Rows from block 5, named by matrix and row number. Rows with one number belong to one channel. Each number is 500 + 40 x the weight over its row's rms, rounded and kept within 0 to 999. All counts start at 0. Numbers have three digits each. After the name is the row's rms in percent of the matrix's.
# convs0: first 3x3 conv (model.blocks.5.convs.0.weight, 160x160x3x3), inputs 80-89, a 3x3 kernel for each
# convs1: second 3x3 conv (model.blocks.5.convs.1.weight, 160x160x3x3, transposed), outputs 80-89, a 3x3 kernel for each
convs0.0 114:456496485469452459507531452421521503438462610505525533452483478453465514509505565503464407496515505538552504507464514524567582518567538486473512496460495432439419514515557515495531446484540493469463494482475517506502544602558569531450554461425480495447510497471517498520
convs0.1 095:425563472448568524516465489487474513550569422566487468464493566470533586483494508412522510460463515473524492497528472551551513541551529445517481431521503530492432478531472487506515530454590472506497459443483546522466563576509508499436501535396453496537475529543486539466
convs0.2 108:473462483470465453508500500551502437537525501512477447516511530540515507542504502507408572525482546489501493493442477540473472530482470437494507498460450509513526568474486480497493446467458493478502490508466487482493546494531461510550474461466510485525488468503524482498
convs0.3 105:523506496439511491446510524515475528510481517463472407477533501499490479482497490517525466518527475479532524557505487509484436512485471492464528468494507506494463538437532472492513495413487542513559504475530471452502468523468512463461530470454478496487475475453478483478
convs0.4 101:507492456573497441506545497492473528487463492445446522468473457449479486457502509437568517477449482505460535451480474491511471478539541538524496528524558548550503535476438517470435505479520474526513467582461463526494529390549521525581432521516525508474520470489460469514
convs0.5 100:466525487497487488514505485550528556566467455509476515525512491453481507495519497499446485488486399471502512479455437474433430501455474527415379488484412553489540466465454521527460557487450498511530509470509531509535475433453465486486457503497504481456478462486471469494
convs0.6 100:434504599476442512473496518455477484473492563417468512481479468551530485534558480450453581461468590460511466468435477498469501516492518561532479462497462448534447463453480444475443528558478536543586476506510449513491428530587453424561511468525485462504521512510511484519
convs0.7 099:565448461512504486520541562464489484506487478530485469505529509518526496521498501352442469475449450580530495546557554510532505474498470483543527543463486430478503437411537445454503466470508499472496430472465506528474407516580527440539504469515489490475545509482529537552
convs0.152 100:493505454454521453460534525541518524528490564570505543534545536529551521475470483551547571504552596508453518485435462471418485444407468521456458486448488500494494548512458583478497581507513493510521449530557424521513539493613436334450449468459515496494489511522465490488
convs0.153 096:494531518525492494529570496579511528515528538500439494456481457483482502515484501475491482522520472483517613490483464504491461519538488454485508524502532504444482487516443497466441534520444559493464533541527470575520565551524420495575520450456469462469470498489495503522
convs0.154 106:503493447460543456448467522556425506523503460535587557531516490497509525454468489520564458571475517523451448478490430444561488444504463504559536467516535385473564463488558459483427411497473523509506481481466477417425444507460497544480534534520527485498471483511496510495
convs0.155 092:509502500429502485489535495507524481500553522530515487507484483504487468492527464501445452503537504544541475509566506451512455450447488493476474481514465583524453425511497392505509415478504523528474575537417553552467461535476566528520666500520524541513544525491468501488
convs0.156 089:524491533540489464490450420565543511466510489513532500502509551505508557474570522524480434563512494466447492447485496485450493486468434402414542423434574478468418524528556536500478497491437493493547531516475528501445469472455429513526491517507541503514444462494480560519
convs0.157 102:525521487445488550441495515509497409498494487466457505444455504496471450522511434466462548526490560503486556539440496518463463504455451532568455447475451464506440520548476512460512523424513558498458546475475517507504521567479469496552468513559432432489450409452496450441
convs0.158 098:496469472458476458419431432574559502527495488498481486495432476476468539478482524510459499461435477444514490527468505542432494506506470501493498486534544484500433496464463548506494448434454504495475558473468551519520488443427488495470480476481523461473525497550516517547
convs0.159 095:513529495485551502434486507521478517534513465547547510468486516549537508488514486462478509504431422494463525566532467464527489509540508482523453466489444471514544549582523523538522473522468469461449487533476488536504487460466548530456440409467505486491552517533533515504
convs1.0 108:499469478546488491569502454519462490387430480470505518466437462466497482621582508409480495504516546516536525491483495500469471497491492496527529467511513535515435491493501415530476451547455504485466514467432480460531456479520489470472454556531455472440465491547511521559
convs1.1 083:498528462555478436513433421506490512539494496469481498395502477477445522500469437519543555449453499548457453481505508495544515469506520497485506545504529492472529479502452439548486426451492464484505512537503525491469519480502478473513474512546572523546573538499515522391
convs1.2 110:509535475511509457456486464462469500471503518483498550520512473580491507497450473500447485534484555513468506513461519542473500543473522459512533492584505462575431560525396530513413499535513547459442549488458555502444530465435596478411492451470567465447512449493457434491
convs1.3 107:473489487509437460525496550464466422497415395550470496473516447495534495595581527519521491506492477459468514521503496540492519587454488474463448492547574464509554468491506489465472521462508518516465505515536550509512531497462531433463548492529504518491532567527557494498
convs1.4 099:455496457511538521562571584531487477510513427466471453459465487487442496524550553545513478490486468458416461475560491444525477473527507597572547461503528477590494564449492537460445487540556454456471445494517504539484518475423581542550601496540479496497455413478506460503
convs1.5 098:494458497481475450498567505478449486496515517576524512470488530482536467509568525498497480510511515505556482550523504543500472496473464524551500479514504522572572538535534499532503526523438544504489503448464510455504494515596463474470529558491478455416467521526538567584
convs1.6 097:451460447525481503517487470537519504484476500516518482516503502453564463478495518491469429498525452499541478503558479502510475529569495548550480534510553508455478472507523527505597450522520423469446469515433489573508467515482526506483628610477537419449496472503479475444
convs1.7 099:607587547554541556404447486513471434527556584501548515538473508538499452500501422505542554487455490550528506511559496451471523478450484491512539440517546498410462475501592421482578428455492475495492405436476467474470541486518556445527470481520541511513467495481519518529
convs1.152 102:429500503491468469468429519565558526553550560550531537531559523536497449465401490527477510483512575520517539580545585463447532512522547571468406532477437496485528482486467490469447495505507452488565436492583475514535499492526434502491513518508533545553505507526478527543
convs1.153 073:477473498475514542464495535469507488423529490544549467522550533524529477489470477495557502460564517453519518525469435480524531475517552547606552517488504537590570483415519475468555532499515527520553478459501471462501446450466444476516398446475516533464455435447481430474
convs1.154 097:419514493461561563513516504439530531453506489422475523502555515525504455563517517449540602480473544504440462452508473497483465466510500525535499542517482501465478553534544525536517571569424465447489451407471523452479491487476420450478438472495479529506532502464519474513
convs1.155 093:482421506434479549457512578544508507451447452469458483546544489502551466513543468473491455469488466551546577533563567524498543443474514495489463470488524509468536535471473489476486525525475496500514501505478534500511478478522481436424553488448475420486444440501521478486
convs1.156 079:476489433482509478443482480456532520522457478515531523441458454506458442512467543515562498542446445539487390535576548505555522507493485545582482502425469540443528488538520487483512525497449475454521482540508504566523514469473502502513525541491564516417449480466529475521
convs1.157 124:523525465518559472478523482445423470545461494481427478444477436456511485458448495533476489434488507438529447483529520523518488517547511482524538482504559516582528490532515540562483445510418507522427573557500590538547528489440565497472558461468523492534482503532493507493
convs1.158 103:504536527528503517502523499427504556480533439537488519474550523542561507536555502508565497579548527564530532526512533518553542489482475445500550544450526533562505480525511447481466444464496453500500489523508529498485570468492566521643486488608556531460552501409584555488
convs1.159 111:545548505522522505481513457467477455562553488644548490452491509512485525477474432489469499517494426514533482470499490521550541504508467552541590505411482540458507439504529474443493495464464464503536495505499487505486496464523465486472451485491520504473445475494416446536