{"arch": "preact_resnet", "horizontal_flip": true, "targets": ["finding"], "num_classes": 4, "depths": [4, 4], "kernel_size": 3, "stem": "deep", "widths": [80, 160], "weight_decay": 0.0, "adamw_weight_decay_other_params": 0}
Rows from block 3 of a small image classifier, named by matrix and row number. Rows with one number belong to one channel. Each number is 200 + 30 x the weight over its row's rms, rounded and kept within 0 to 999. All counts start at 0. After the name is the row's rms in percent of the matrix's.
After each channel's rows are labels from the 100 images, of 14976, where the channel reaches its highest value: "responds to" is what is common among them. Only what is clearly more common there than usual is listed. The data: retinal OCT scans (Kermany 2017).
# convs0: first 3x3 conv (model.blocks.3.convs.0.weight, 80x80x3x3, each kernel summed), inputs 0-79
# convs1: second 3x3 conv (model.blocks.3.convs.1.weight, 80x80x3x3, transposed, each kernel summed), outputs 0-79

convs0.7,098,195,158,207,185,184,157,211,158,214,170,199,176,245,207,221,186,179,167,155,222,127,128,208,228,222,178,218,199,232,200,225,179,184,193,181,187,194,193,185,206,183,210,202,212,233,145,192,181,141,165,164,175,199,140,213,252,202,162,162,210,165,147,246,223,167,200,191,187,137,225,238,189,189,211,212,147,230,156,209,210
convs1.7,096,229,149,175,180,194,228,168,176,247,178,175,225,234,214,222,181,214,185,195,233,225,148,205,198,241,189,232,238,179,208,225,278,161,219,210,187,224,167,211,225,201,259,219,189,226,225,229,200,172,209,221,211,219,262,173,153,209,241,178,226,250,185,211,164,283,190,191,226,198,203,190,190,240,162,217,170,201,234,152,225
responds to: finding: choroidal neovascularization

convs0.50,108,132,192,186,244,162,153,161,178,204,201,224,210,156,188,192,188,237,143,260,191,162,202,184,183,183,148,196,157,159,180,230,189,211,226,160,204,182,222,238,135,194,204,233,257,137,201,168,146,198,216,191,204,240,204,157,225,152,169,222,186,212,170,220,157,171,208,218,205,226,197,181,190,208,176,217,176,186,205,185,170
convs1.50,084,190,202,197,215,165,224,169,254,184,239,185,185,161,235,183,146,189,207,207,212,188,185,224,183,205,220,274,195,180,233,159,234,162,163,210,178,147,209,179,167,185,207,267,185,210,179,186,259,215,195,194,201,184,182,178,179,208,223,233,235,189,206,200,186,217,139,107,218,247,230,192,152,186,192,223,178,190,197,230,256
responds to: finding: drusen

convs0.47,122,116,184,157,197,190,174,150,210,181,162,224,192,219,184,224,187,201,208,151,179,211,238,241,225,187,177,198,175,216,242,173,192,217,193,204,171,168,177,173,150,208,180,190,176,171,215,227,215,211,244,157,238,196,147,184,194,152,206,208,208,137,188,156,166,212,147,167,174,168,158,181,153,210,182,178,219,131,162,200,203
convs1.47,094,212,205,227,197,158,202,179,193,262,251,162,143,184,206,174,239,186,222,220,225,180,185,171,233,174,241,190,152,193,208,237,181,201,262,149,214,213,215,196,228,237,199,182,191,230,223,148,203,194,199,181,197,168,234,234,190,204,164,221,197,280,223,235,205,167,242,133,179,236,208,154,218,159,200,235,228,226,204,176,190
responds to: finding: normal

convs0.65,090,221,162,155,195,157,157,206,111,254,178,198,176,204,254,175,177,225,224,203,204,162,152,234,165,203,154,187,191,215,173,223,188,226,202,215,248,199,162,205,181,205,189,205,229,220,158,209,189,169,207,175,210,183,193,187,162,191,204,183,270,235,148,258,217,215,213,191,214,223,210,231,225,146,171,212,175,191,136,185,213
convs1.65,098,159,254,185,167,187,209,258,178,153,206,209,211,252,179,188,257,228,233,187,200,226,196,227,168,220,152,222,207,110,224,175,157,159,178,201,189,158,201,195,207,204,197,231,264,199,191,182,199,195,211,224,258,208,163,172,233,173,172,221,167,200,195,185,193,190,113,195,231,229,181,184,242,206,226,215,206,197,207,194,169
responds to: finding: choroidal neovascularization

convs0.34,117,162,216,217,183,201,201,140,176,214,145,153,196,229,234,217,162,180,202,168,203,274,244,216,267,226,205,192,169,196,160,194,180,227,206,177,188,205,187,165,134,183,200,187,221,164,228,198,144,224,206,243,226,202,177,161,122,174,187,188,159,163,184,151,160,198,185,207,197,199,167,208,184,214,163,187,169,180,184,203,168
convs1.34,091,233,155,228,227,170,227,208,181,240,203,223,144,226,182,201,243,172,205,193,163,149,181,196,238,165,182,227,180,195,216,257,191,199,262,175,237,232,185,230,220,224,203,212,200,191,260,142,186,176,166,164,229,208,223,244,163,168,190,197,203,251,227,225,200,184,224,140,252,202,229,199,193,150,197,192,226,194,255,189,223
responds to: finding: normal

convs0.6,123,222,160,141,191,248,173,184,161,168,156,256,219,177,232,196,188,236,165,210,206,165,184,144,175,170,174,185,184,183,178,191,242,215,184,201,199,203,175,195,174,205,215,248,188,163,178,135,170,153,184,185,221,189,206,178,211,185,197,183,177,222,192,233,168,175,223,250,155,127,199,176,198,211,122,202,165,232,191,236,181
convs1.6,117,208,178,286,195,228,183,175,189,204,189,235,148,142,222,164,206,148,237,179,183,188,175,156,163,188,142,224,169,184,217,193,246,160,210,154,216,157,173,190,181,176,228,143,226,182,198,169,224,170,185,198,174,141,185,224,171,230,192,178,188,172,224,187,205,229,163,200,221,217,161,219,187,158,171,229,159,231,188,173,215
responds to: finding: normal

convs0.14,087,214,212,224,174,154,226,230,161,212,132,230,182,179,175,195,192,187,251,176,226,175,223,181,172,219,236,164,183,199,192,228,196,233,278,181,242,179,200,166,224,240,175,204,191,177,155,201,246,182,215,181,205,190,194,196,185,158,172,177,226,196,194,160,131,178,162,172,241,147,193,143,210,213,144,180,207,227,240,230,200
convs1.14,111,149,186,186,255,210,165,210,183,149,201,166,237,214,180,218,172,198,189,215,208,219,237,188,199,204,278,200,228,182,114,145,210,234,202,196,195,198,171,174,184,211,175,240,186,158,178,183,189,188,214,222,208,241,185,201,235,220,223,239,195,150,145,201,153,196,205,259,191,169,254,207,206,222,156,166,185,168,148,194,198
responds to: finding: diabetic macular edema

convs0.61,097,131,164,128,219,204,228,169,175,157,160,228,215,217,162,205,184,168,171,153,192,176,180,219,227,169,183,194,211,223,214,163,225,202,167,190,170,190,176,159,187,204,155,166,219,189,161,133,206,144,206,160,234,158,180,213,191,222,183,186,204,178,211,173,178,204,221,163,199,178,194,192,111,159,191,200,233,154,218,205,197
convs1.61,110,207,186,247,227,161,183,191,199,185,281,211,192,246,213,167,172,202,204,174,202,226,196,214,175,194,219,221,165,181,212,194,217,209,231,148,206,257,159,205,173,193,217,214,142,256,192,220,220,206,178,176,197,232,212,184,160,181,193,216,204,289,223,226,199,189,216,138,143,225,270,192,188,190,205,227,188,216,142,160,209
responds to: finding: normal

convs0.69,111,197,162,187,188,226,156,220,231,204,221,188,196,185,217,192,130,220,181,187,225,196,215,145,171,146,204,264,149,178,200,218,216,190,167,207,213,214,151,171,213,196,169,245,181,171,202,178,185,180,184,176,212,215,167,174,157,148,190,234,162,150,201,167,204,167,226,203,188,217,154,119,162,170,255,218,190,219,231,160,208
convs1.69,098,157,176,181,246,204,231,194,211,198,177,191,123,222,219,210,185,166,218,203,214,236,212,152,183,187,180,202,202,219,149,192,209,131,252,211,241,160,178,196,206,161,214,148,239,184,211,190,203,233,253,188,202,190,161,225,200,200,230,204,201,197,196,170,188,243,234,261,202,140,159,205,191,169,218,242,192,150,172,136,224
responds to: finding: choroidal neovascularization

convs0.10,099,155,199,192,233,205,251,158,181,248,193,167,203,164,165,164,208,198,157,177,228,171,197,188,195,127,160,216,181,189,178,232,158,194,233,151,176,245,191,210,143,240,155,248,184,188,185,135,176,167,174,216,194,207,256,183,180,199,165,248,224,260,206,239,228,222,214,182,212,206,199,156,197,196,187,198,188,200,178,178,186
convs1.10,091,223,180,188,212,202,257,230,284,152,198,197,264,161,166,195,233,185,199,171,188,195,215,202,194,178,208,215,156,160,236,164,172,153,152,213,192,229,203,193,203,216,195,246,172,249,222,167,235,230,161,198,210,199,154,184,198,206,236,206,252,139,156,214,206,188,161,151,210,213,184,226,176,207,168,183,149,236,201,206,210
responds to: finding: drusen

convs0.8,116,212,223,238,192,193,159,188,188,185,192,197,210,199,225,227,176,217,220,176,171,191,247,189,185,96,215,165,139,265,172,193,202,157,200,146,200,218,194,230,194,205,178,247,219,173,166,174,169,167,176,268,191,215,231,237,235,208,185,206,159,198,225,196,160,181,184,170,203,182,254,178,153,196,177,191,212,202,184,246,155
convs1.8,110,185,235,201,201,224,141,210,201,143,224,251,235,198,153,231,223,221,173,216,195,157,238,236,230,183,190,255,146,192,220,199,199,256,177,200,200,210,212,179,181,223,200,237,163,156,181,219,166,283,189,160,200,200,163,215,213,177,181,257,200,199,235,195,199,173,222,171,175,190,179,194,155,170,180,156,185,200,201,237,260
responds to: finding: drusen

convs0.3,106,191,194,192,213,172,212,208,121,247,178,172,194,174,235,255,226,181,247,198,147,173,251,205,141,185,166,174,211,242,133,172,175,197,225,176,231,248,182,222,184,193,178,256,231,209,171,170,196,130,171,194,167,204,196,184,182,227,211,172,198,212,199,184,195,166,224,172,180,170,191,211,176,154,190,224,195,187,190,214,139
convs1.3,115,145,228,190,177,207,203,184,192,152,197,209,263,261,174,173,180,225,157,193,187,214,243,193,191,239,187,168,190,145,185,175,193,204,187,193,180,162,166,165,191,238,204,219,164,159,210,173,240,178,248,178,231,254,138,200,244,206,171,224,167,146,188,187,240,234,117,175,196,215,203,199,190,223,200,169,204,213,173,203,212
responds to: finding: drusen

convs0.39,080,227,151,229,180,196,207,165,200,204,183,214,151,175,102,205,201,163,234,180,223,200,166,194,177,195,221,163,202,191,151,253,191,201,233,141,200,236,168,185,211,211,196,204,199,144,177,174,203,175,218,247,217,226,196,194,167,254,209,217,231,229,183,220,167,215,169,179,191,128,154,193,179,187,138,194,228,176,205,227,164
convs1.39,108,250,207,175,193,196,171,209,225,237,164,192,251,197,197,176,197,239,184,232,228,160,205,243,163,115,273,172,228,155,157,156,198,254,176,182,192,180,214,161,162,225,149,221,212,188,198,221,204,193,175,194,207,182,190,180,262,222,248,179,258,181,167,178,217,169,187,201,197,205,218,236,171,235,190,202,214,206,176,228,212
responds to: finding: drusen

convs0.1,093,150,231,144,220,170,178,165,226,172,222,162,223,236,172,248,182,138,218,183,163,135,189,197,192,194,209,200,242,235,180,212,221,188,192,227,206,230,190,214,199,213,197,197,196,153,206,200,173,203,221,190,187,151,218,199,146,263,195,175,178,186,179,181,129,151,174,149,193,220,157,199,165,164,233,235,149,212,181,190,173
convs1.1,107,195,196,221,197,209,221,200,209,215,181,184,221,123,195,161,219,168,214,214,178,194,221,240,171,253,168,242,212,136,188,159,165,213,205,184,164,200,137,182,188,199,235,168,184,183,190,210,246,211,228,242,225,204,143,196,215,178,146,214,166,162,185,221,217,246,158,108,240,216,195,204,208,183,218,194,161,213,188,242,203
responds to: finding: choroidal neovascularization

convs0.56,110,194,207,255,176,196,243,228,123,232,221,188,225,241,197,238,184,185,200,174,221,186,239,205,183,101,203,176,182,198,185,218,197,153,204,154,223,239,209,210,148,177,225,249,235,202,214,174,210,156,203,219,242,192,172,156,254,184,219,205,205,216,193,226,164,160,199,191,196,224,214,177,205,192,228,207,177,214,129,238,174
convs1.56,103,179,233,167,186,201,154,211,189,173,239,188,311,189,194,199,205,189,210,226,206,179,220,261,205,184,231,188,162,207,171,182,213,173,171,211,175,162,169,161,230,206,192,220,169,232,272,169,176,252,185,205,175,152,189,215,206,169,199,214,189,204,230,241,225,136,168,160,166,174,152,249,211,199,207,181,228,196,181,194,203
responds to: finding: drusen

convs0.55,098,172,199,188,196,226,218,197,227,179,174,178,225,145,199,165,167,209,181,206,129,171,261,170,205,230,182,217,183,155,178,223,208,210,157,281,128,160,213,174,194,192,166,160,201,186,221,174,215,149,219,186,181,225,190,216,162,211,229,223,234,153,175,193,181,180,209,176,184,119,219,223,188,176,190,208,183,186,217,189,143
convs1.55,106,208,182,216,199,224,165,193,142,218,191,132,155,270,199,205,196,176,192,199,240,218,194,227,175,183,215,206,182,237,186,179,234,165,160,235,169,206,211,205,189,174,207,187,161,231,138,260,142,226,165,208,163,167,195,212,177,207,202,193,146,189,198,207,169,176,157,227,157,161,131,195,222,185,199,230,206,154,203,174,156
responds to: finding: choroidal neovascularization

convs0.66,090,137,223,163,170,223,189,183,129,228,164,206,224,136,164,227,191,210,187,213,172,191,215,204,135,164,150,198,180,165,194,184,201,185,209,214,197,187,208,180,186,201,156,226,140,230,237,193,211,173,181,170,207,261,230,184,179,189,222,172,174,240,212,202,203,182,259,170,252,218,155,218,244,189,162,215,145,197,199,183,174
convs1.66,087,169,216,206,209,184,243,187,227,171,219,238,235,150,201,194,189,156,226,157,143,211,225,228,185,231,224,235,209,160,196,191,239,170,137,233,132,161,188,195,220,199,217,268,187,238,182,194,218,183,215,172,227,191,195,180,238,222,174,219,237,146,192,210,223,187,138,199,236,188,258,219,213,208,218,168,176,164,182,244,211
responds to: finding: drusen

convs0.57,105,185,165,201,200,209,201,225,184,229,190,194,177,246,128,165,202,179,191,140,183,148,189,194,226,198,184,199,166,206,200,168,169,172,188,200,186,168,249,160,180,188,178,194,275,166,200,226,200,193,214,194,170,170,254,208,145,206,187,206,221,213,209,163,153,218,246,138,236,228,203,176,183,126,221,234,201,141,216,213,228
convs1.57,092,200,192,225,165,220,205,215,215,182,197,209,200,183,208,199,176,194,234,189,191,218,254,192,236,227,186,166,209,183,200,211,197,299,175,192,189,252,195,208,249,215,246,192,184,180,151,224,160,163,239,226,154,191,261,181,210,212,235,147,229,213,236,192,174,230,210,192,190,215,215,281,265,179,175,207,212,208,173,147,239
responds to: finding: normal

convs0.21,072,181,157,171,176,187,175,181,202,233,191,158,151,213,203,146,202,148,206,180,179,212,233,176,243,188,167,186,208,208,196,213,209,195,191,240,249,168,218,194,184,173,169,230,210,223,143,194,207,195,174,276,219,175,178,167,188,167,204,198,178,191,177,169,220,182,215,147,204,194,213,132,236,230,190,208,183,118,255,236,147
convs1.21,098,180,233,225,221,229,184,189,253,151,170,176,234,135,180,160,183,222,208,237,167,206,229,221,116,195,202,254,191,236,217,211,176,200,162,152,229,194,169,186,209,211,202,166,180,214,205,152,174,179,146,218,191,168,188,163,239,205,190,163,189,176,199,152,179,167,196,222,213,236,237,242,166,204,188,171,179,237,191,215,144
responds to: finding: choroidal neovascularization

convs0.59,075,146,173,139,208,206,210,176,162,202,145,200,190,190,244,162,237,184,197,212,175,180,216,231,162,253,143,191,197,186,176,200,220,217,199,202,210,193,161,155,212,140,207,151,199,199,212,202,163,240,150,198,214,163,185,203,140,182,196,229,216,213,179,160,173,192,222,190,143,219,201,238,196,153,170,176,190,213,162,179,124
convs1.59,100,187,216,173,209,164,213,199,226,182,212,168,232,147,199,215,234,164,184,234,172,209,191,213,247,211,200,203,174,162,189,107,184,176,226,174,207,177,166,210,175,221,192,194,221,228,169,147,226,209,154,228,155,205,176,205,225,149,218,204,203,146,126,213,254,173,150,148,254,217,207,235,161,220,179,188,186,210,200,205,213
responds to: finding: choroidal neovascularization

convs0.5,084,246,177,150,273,192,185,179,258,175,193,181,197,135,253,158,152,186,176,152,210,187,220,154,175,192,194,191,205,176,131,219,193,224,215,174,233,185,226,182,202,191,203,168,233,194,211,183,215,194,213,183,202,201,220,198,209,186,223,210,187,185,177,209,287,187,222,173,203,255,170,134,214,192,224,195,154,182,174,242,175
convs1.5,107,190,223,218,219,206,191,211,205,166,207,185,200,186,177,191,158,252,184,193,202,221,175,170,214,179,189,197,219,197,156,182,203,184,167,269,145,167,235,220,214,172,226,120,170,205,239,179,236,109,148,191,209,216,165,200,218,175,184,145,183,166,170,191,235,240,205,263,195,232,205,170,241,160,198,171,208,161,196,215,197
responds to: finding: choroidal neovascularization

convs0.2,115,146,190,220,187,158,173,198,156,141,144,171,170,216,230,184,186,189,175,186,189,190,191,169,189,209,193,219,154,202,174,177,184,204,151,241,183,154,216,250,205,177,180,178,172,170,166,153,175,177,252,194,209,207,126,141,151,161,192,196,166,182,178,218,278,178,182,197,200,216,195,183,167,216,244,218,183,186,231,192,194
convs1.2,093,159,140,197,220,186,207,147,197,233,222,231,188,180,173,211,195,253,195,210,235,223,182,202,219,174,205,247,257,245,214,211,261,174,230,186,153,215,210,205,175,152,204,172,172,183,201,198,204,201,259,221,186,231,255,180,163,202,211,168,172,245,196,165,220,204,216,256,201,241,179,177,238,233,194,198,251,180,192,127,199
responds to: finding: diabetic macular edema

convs0.22,083,160,211,198,185,212,208,165,228,197,184,265,139,167,227,169,194,183,225,197,213,187,159,207,211,227,228,171,255,176,238,209,194,214,173,181,257,203,228,202,186,190,262,170,212,175,192,215,191,176,136,191,220,193,134,199,246,203,200,213,169,159,188,255,185,182,186,139,225,201,216,171,246,200,151,142,162,204,194,230,171
convs1.22,108,239,133,152,244,185,173,212,185,178,160,131,223,177,191,218,212,181,175,243,179,187,188,168,199,155,260,160,241,173,158,162,184,200,207,186,184,228,210,218,181,218,208,206,118,151,198,199,174,172,201,191,192,135,212,231,208,205,245,163,196,231,209,169,178,198,193,192,133,194,230,214,199,214,177,173,224,196,234,199,173
responds to: finding: diabetic macular edema

convs0.20,088,186,186,220,202,198,182,249,206,222,187,176,167,207,207,210,188,199,191,167,164,188,227,149,151,144,186,184,171,179,173,216,205,200,210,141,191,211,200,203,201,151,219,162,216,187,142,218,158,147,170,238,223,166,203,235,168,177,208,211,239,206,182,226,215,170,221,137,184,145,225,181,226,118,233,196,217,164,137,212,164
convs1.20,094,160,218,159,186,233,217,205,165,147,164,214,248,235,162,243,242,230,213,183,240,205,196,207,178,175,180,217,155,193,180,171,185,235,164,203,177,171,214,156,186,159,216,214,198,183,208,267,182,163,182,173,251,224,161,189,270,213,166,201,186,182,173,212,224,157,153,247,230,190,182,227,205,176,209,200,224,242,211,215,140
responds to: finding: diabetic macular edema