python train.py --model="image classifier" --crop_scale_min=0.5 --num_classes=4 --arch="preact_resnet" --depths=[4, 4] --optimizer="muon" --muon_scale="original" --learning_rate=0.016 --orthogonalizer="newton_schulz_5" --lr_schedule="cosine"
Rows from block 2 of a small image classifier, named by matrix and row number. Rows with one number belong to one channel. Each number is 500 + 25 x the weight over its row's rms, rounded and kept within 0 to 999. All counts start at 0. Numbers have three digits each.
After each channel's rows are labels from the 100 images, of 14976, where the channel reaches its highest value: "place" is the part of the image that holds the peak; "top examples" is what is common among them. Only what is clearly more common there than usual is listed. The data: retinal OCT scans (Kermany 2017).
# convs0: first 3x3 conv (model.blocks.2.convs.0.weight, 80x80x3x3, each kernel summed), inputs 0-79
# convs1: second 3x3 conv (model.blocks.2.convs.1.weight, 80x80x3x3, transposed, each kernel summed), outputs 0-79

convs0.6:442536508498465488477494539511510520506477515498477476488486510486485504467513491500458522490531489507473490529507513539522513493523513517457470514463542464501450510459517469513484489517562496518483473493487469495513513479439492515481444492
convs1.6:494452516536517557489507470462438529493498545495456504522506485511493473511492528524471508450495504493542489499494501480536482489467436471495486489474502494511466503492540502528490486459526537474480514473499486476520484488485516476528486508
place: middle left
top examples: finding: choroidal neovascularization

convs0.50:482484476511467482471513500457525496508471464516466504532484444524556478497458527462434487516499500500483478475507490487494491495537482476487442519489494537496480483501503495491481541473513491472551501494472472516543500478472470494497487495
convs1.50:461502528508490491496549505523519494433529489499482493506484498462477491483492539488478521474495495469461514457497486444500505530502496494502518487480494467482480483506504487526483464441536490475460441527522526510489535451510482498516532498
place: middle left
top examples: finding: drusen

convs0.51:475500526475467504501503500476467493490501512553489545505490496482498498512486447474523459487452478493484528457470479468502491520479496456467520491482523507499483511480490494471474513477488433482464446510497493467493505481477507476513562474
convs1.51:505513494518496549492491450483515526515491521501481528522535522518504518492498516474512452479529544520487494536499494469528471525498493467505521502497504494509470482518477503477551505470453507467536566540459474489498535508489515498444482478
place: top centre
top examples: finding: choroidal neovascularization

convs0.23:442504526506527484486477501515479508515447462477493483510471479544480529540509483501468507468464488473519526503499470515474556467481490527507489519502488535476485475545472501518519505493487497453500479493478473496542492465526492463491448508
convs1.23:501507499473471480500520568468517512471508494494525533494475523473470506474509511548452479543494476477478472501466482499500508512491505444505516468496515504504517480477523506497526507485517459550460466548518495469504504463488470484499459468
place: bottom centre
top examples: finding: choroidal neovascularization

convs0.55:460480484494507471506574504502456507526516466566488500478530516474478497490495451511523502495489472467490496499476484487500484531492461513454495484479487503485484477496428477515473506488494510477498487492504475462459508524475502530546514472
convs1.55:502483524510510491501505500483498466517481483478477505491531490513527541532513523525465480513466474569514526535505466524513493478498463497528558477536538521440461510483524485507532522473441505521492527518504496504512511497522489479500455511
place: centre
top examples: finding: choroidal neovascularization; finding: diabetic macular edema

convs0.12:508438494475486506495523485451472452495512496529541510454549487465500501455495513489438475527521500487505508528501494496493471488535474519472515482482461498534507488493477486500467480510487547496510476459529483500467489461512487483497533474
convs1.12:511552518496496503505505520460523479479520499502561532514489528507483498453474497486492470483478451492517485490443492515530479511511490555513498479486461514544486479540442498509495517477481526506464489504517467484517515557516514484475489482
place: middle right; centre
top examples: finding: choroidal neovascularization

convs0.65:450478513455473515525546443516467512510468485496489459509526481485477468511478464509469479502535514479502476501470508502514477470498505456469481541500495523472501533509509483495505513467524480470499494514480546478498512467498515485442450500
convs1.65:500475489517531494480484505462487517513528449486467521470537552521478525467453509474532476468468502513502525463493518476521475474507521475554459492483507461455492539490515491521470478448482476488482523501508489505504517507537510470492494502
place: middle left
top examples: finding: choroidal neovascularization; finding: diabetic macular edema

convs0.53:478527514463522469410477494481516484576483496512472500482493468483495471499481500529502500498514498527515496479477480451484527469511486511477497478506497471503463495513490484485492502509467457504502489482494531482481495558481441479476491478
convs1.53:511549522483495526512513523533493522482526489454471493507486514507513478493480496511474470502464510517443494510490514451515457539512470493518477480481537503533550477497539508486523517458499493537468510509499513491472496443456453513517476491
place: middle right
top examples: finding: choroidal neovascularization

convs0.60:507481483513491477480514483484484492543530508481496473526528500488473475501503512488521503528484477511537482500526465520513498513515484478458509506474541443514422530508480491472464518480493494458554523515512494502451512435496482510530515520
convs1.60:463465493532471494489489530500477506560500526468542455482486491503496489540505478470523478521553524527480520526506508478506505494497485544535480532526514524539532465473500480468473497521533481523530519453485486519476507479499465524490511484
place: centre
top examples: finding: diabetic macular edema

convs0.66:484482492473492499481473479501497515513522462483506479482508430437522474509539487462539495518489502509496482534525488447463510524505495497499474518483505520509503472467527528493467482531481516481471480526479549480506432491540487520505510520
convs1.66:528495469491504500455479491491477466489463517483507467515541508503511469468508513545484484483498507477521469516530506493478480497504503452488486477497456464465568497545494513494536502476507521484493478497546492521471521496478566498544482525
place: centre
top examples: finding: diabetic macular edema

convs0.44:498532492499481491489505503492484527502463495484478504497452495513487511469522504479511463497504523508502462513514505522491481501527523474505492467443499472475496515484490542482485517531524521471554493494483477527516483488488426501424443457
convs1.44:465491481510517482462535518542474505501490507504531491506475481491513475565514503496481454442480477488488498487515499494536541507499526480493511476518487450537495468513523484533461496467478556505501495513520483524507534472524474467462475476
place: middle left; centre
top examples: finding: choroidal neovascularization; finding: drusen

convs0.17:501478485470478496449497464466473458530559499529485511464478504470519506525476447491514506483495487504492471524478538485477481462479479488494489461481482506485487511473491504454445525513503481462514514482518518512465495487467441485496496476
convs1.17:495539554516467491493480479492519518440498514463497505523479508502506452518507509484449438494472501517560504489499491515504476509486486473512512538471499496500505487543521494543528491503475511475478499487468484449519510529508511492476563497
place: centre
top examples: finding: drusen

convs0.42:456505471544503526516523511503520518543460515536487449508489475491492486509486488517517525470520497457508460513476493454498451499457483491487526477505467519495504500519489522500545537507473497483538488484465511537475507466451519483460509528
convs1.42:554515477476489478477503521499484458503510500497476524462512504450551488517512497492499532520518469526451507485535531490524513454500519518519507519504489536480491513464539501467500517492560511494515475473493500498475532485506451523531467545
place: top centre; centre
top examples: finding: diabetic macular edema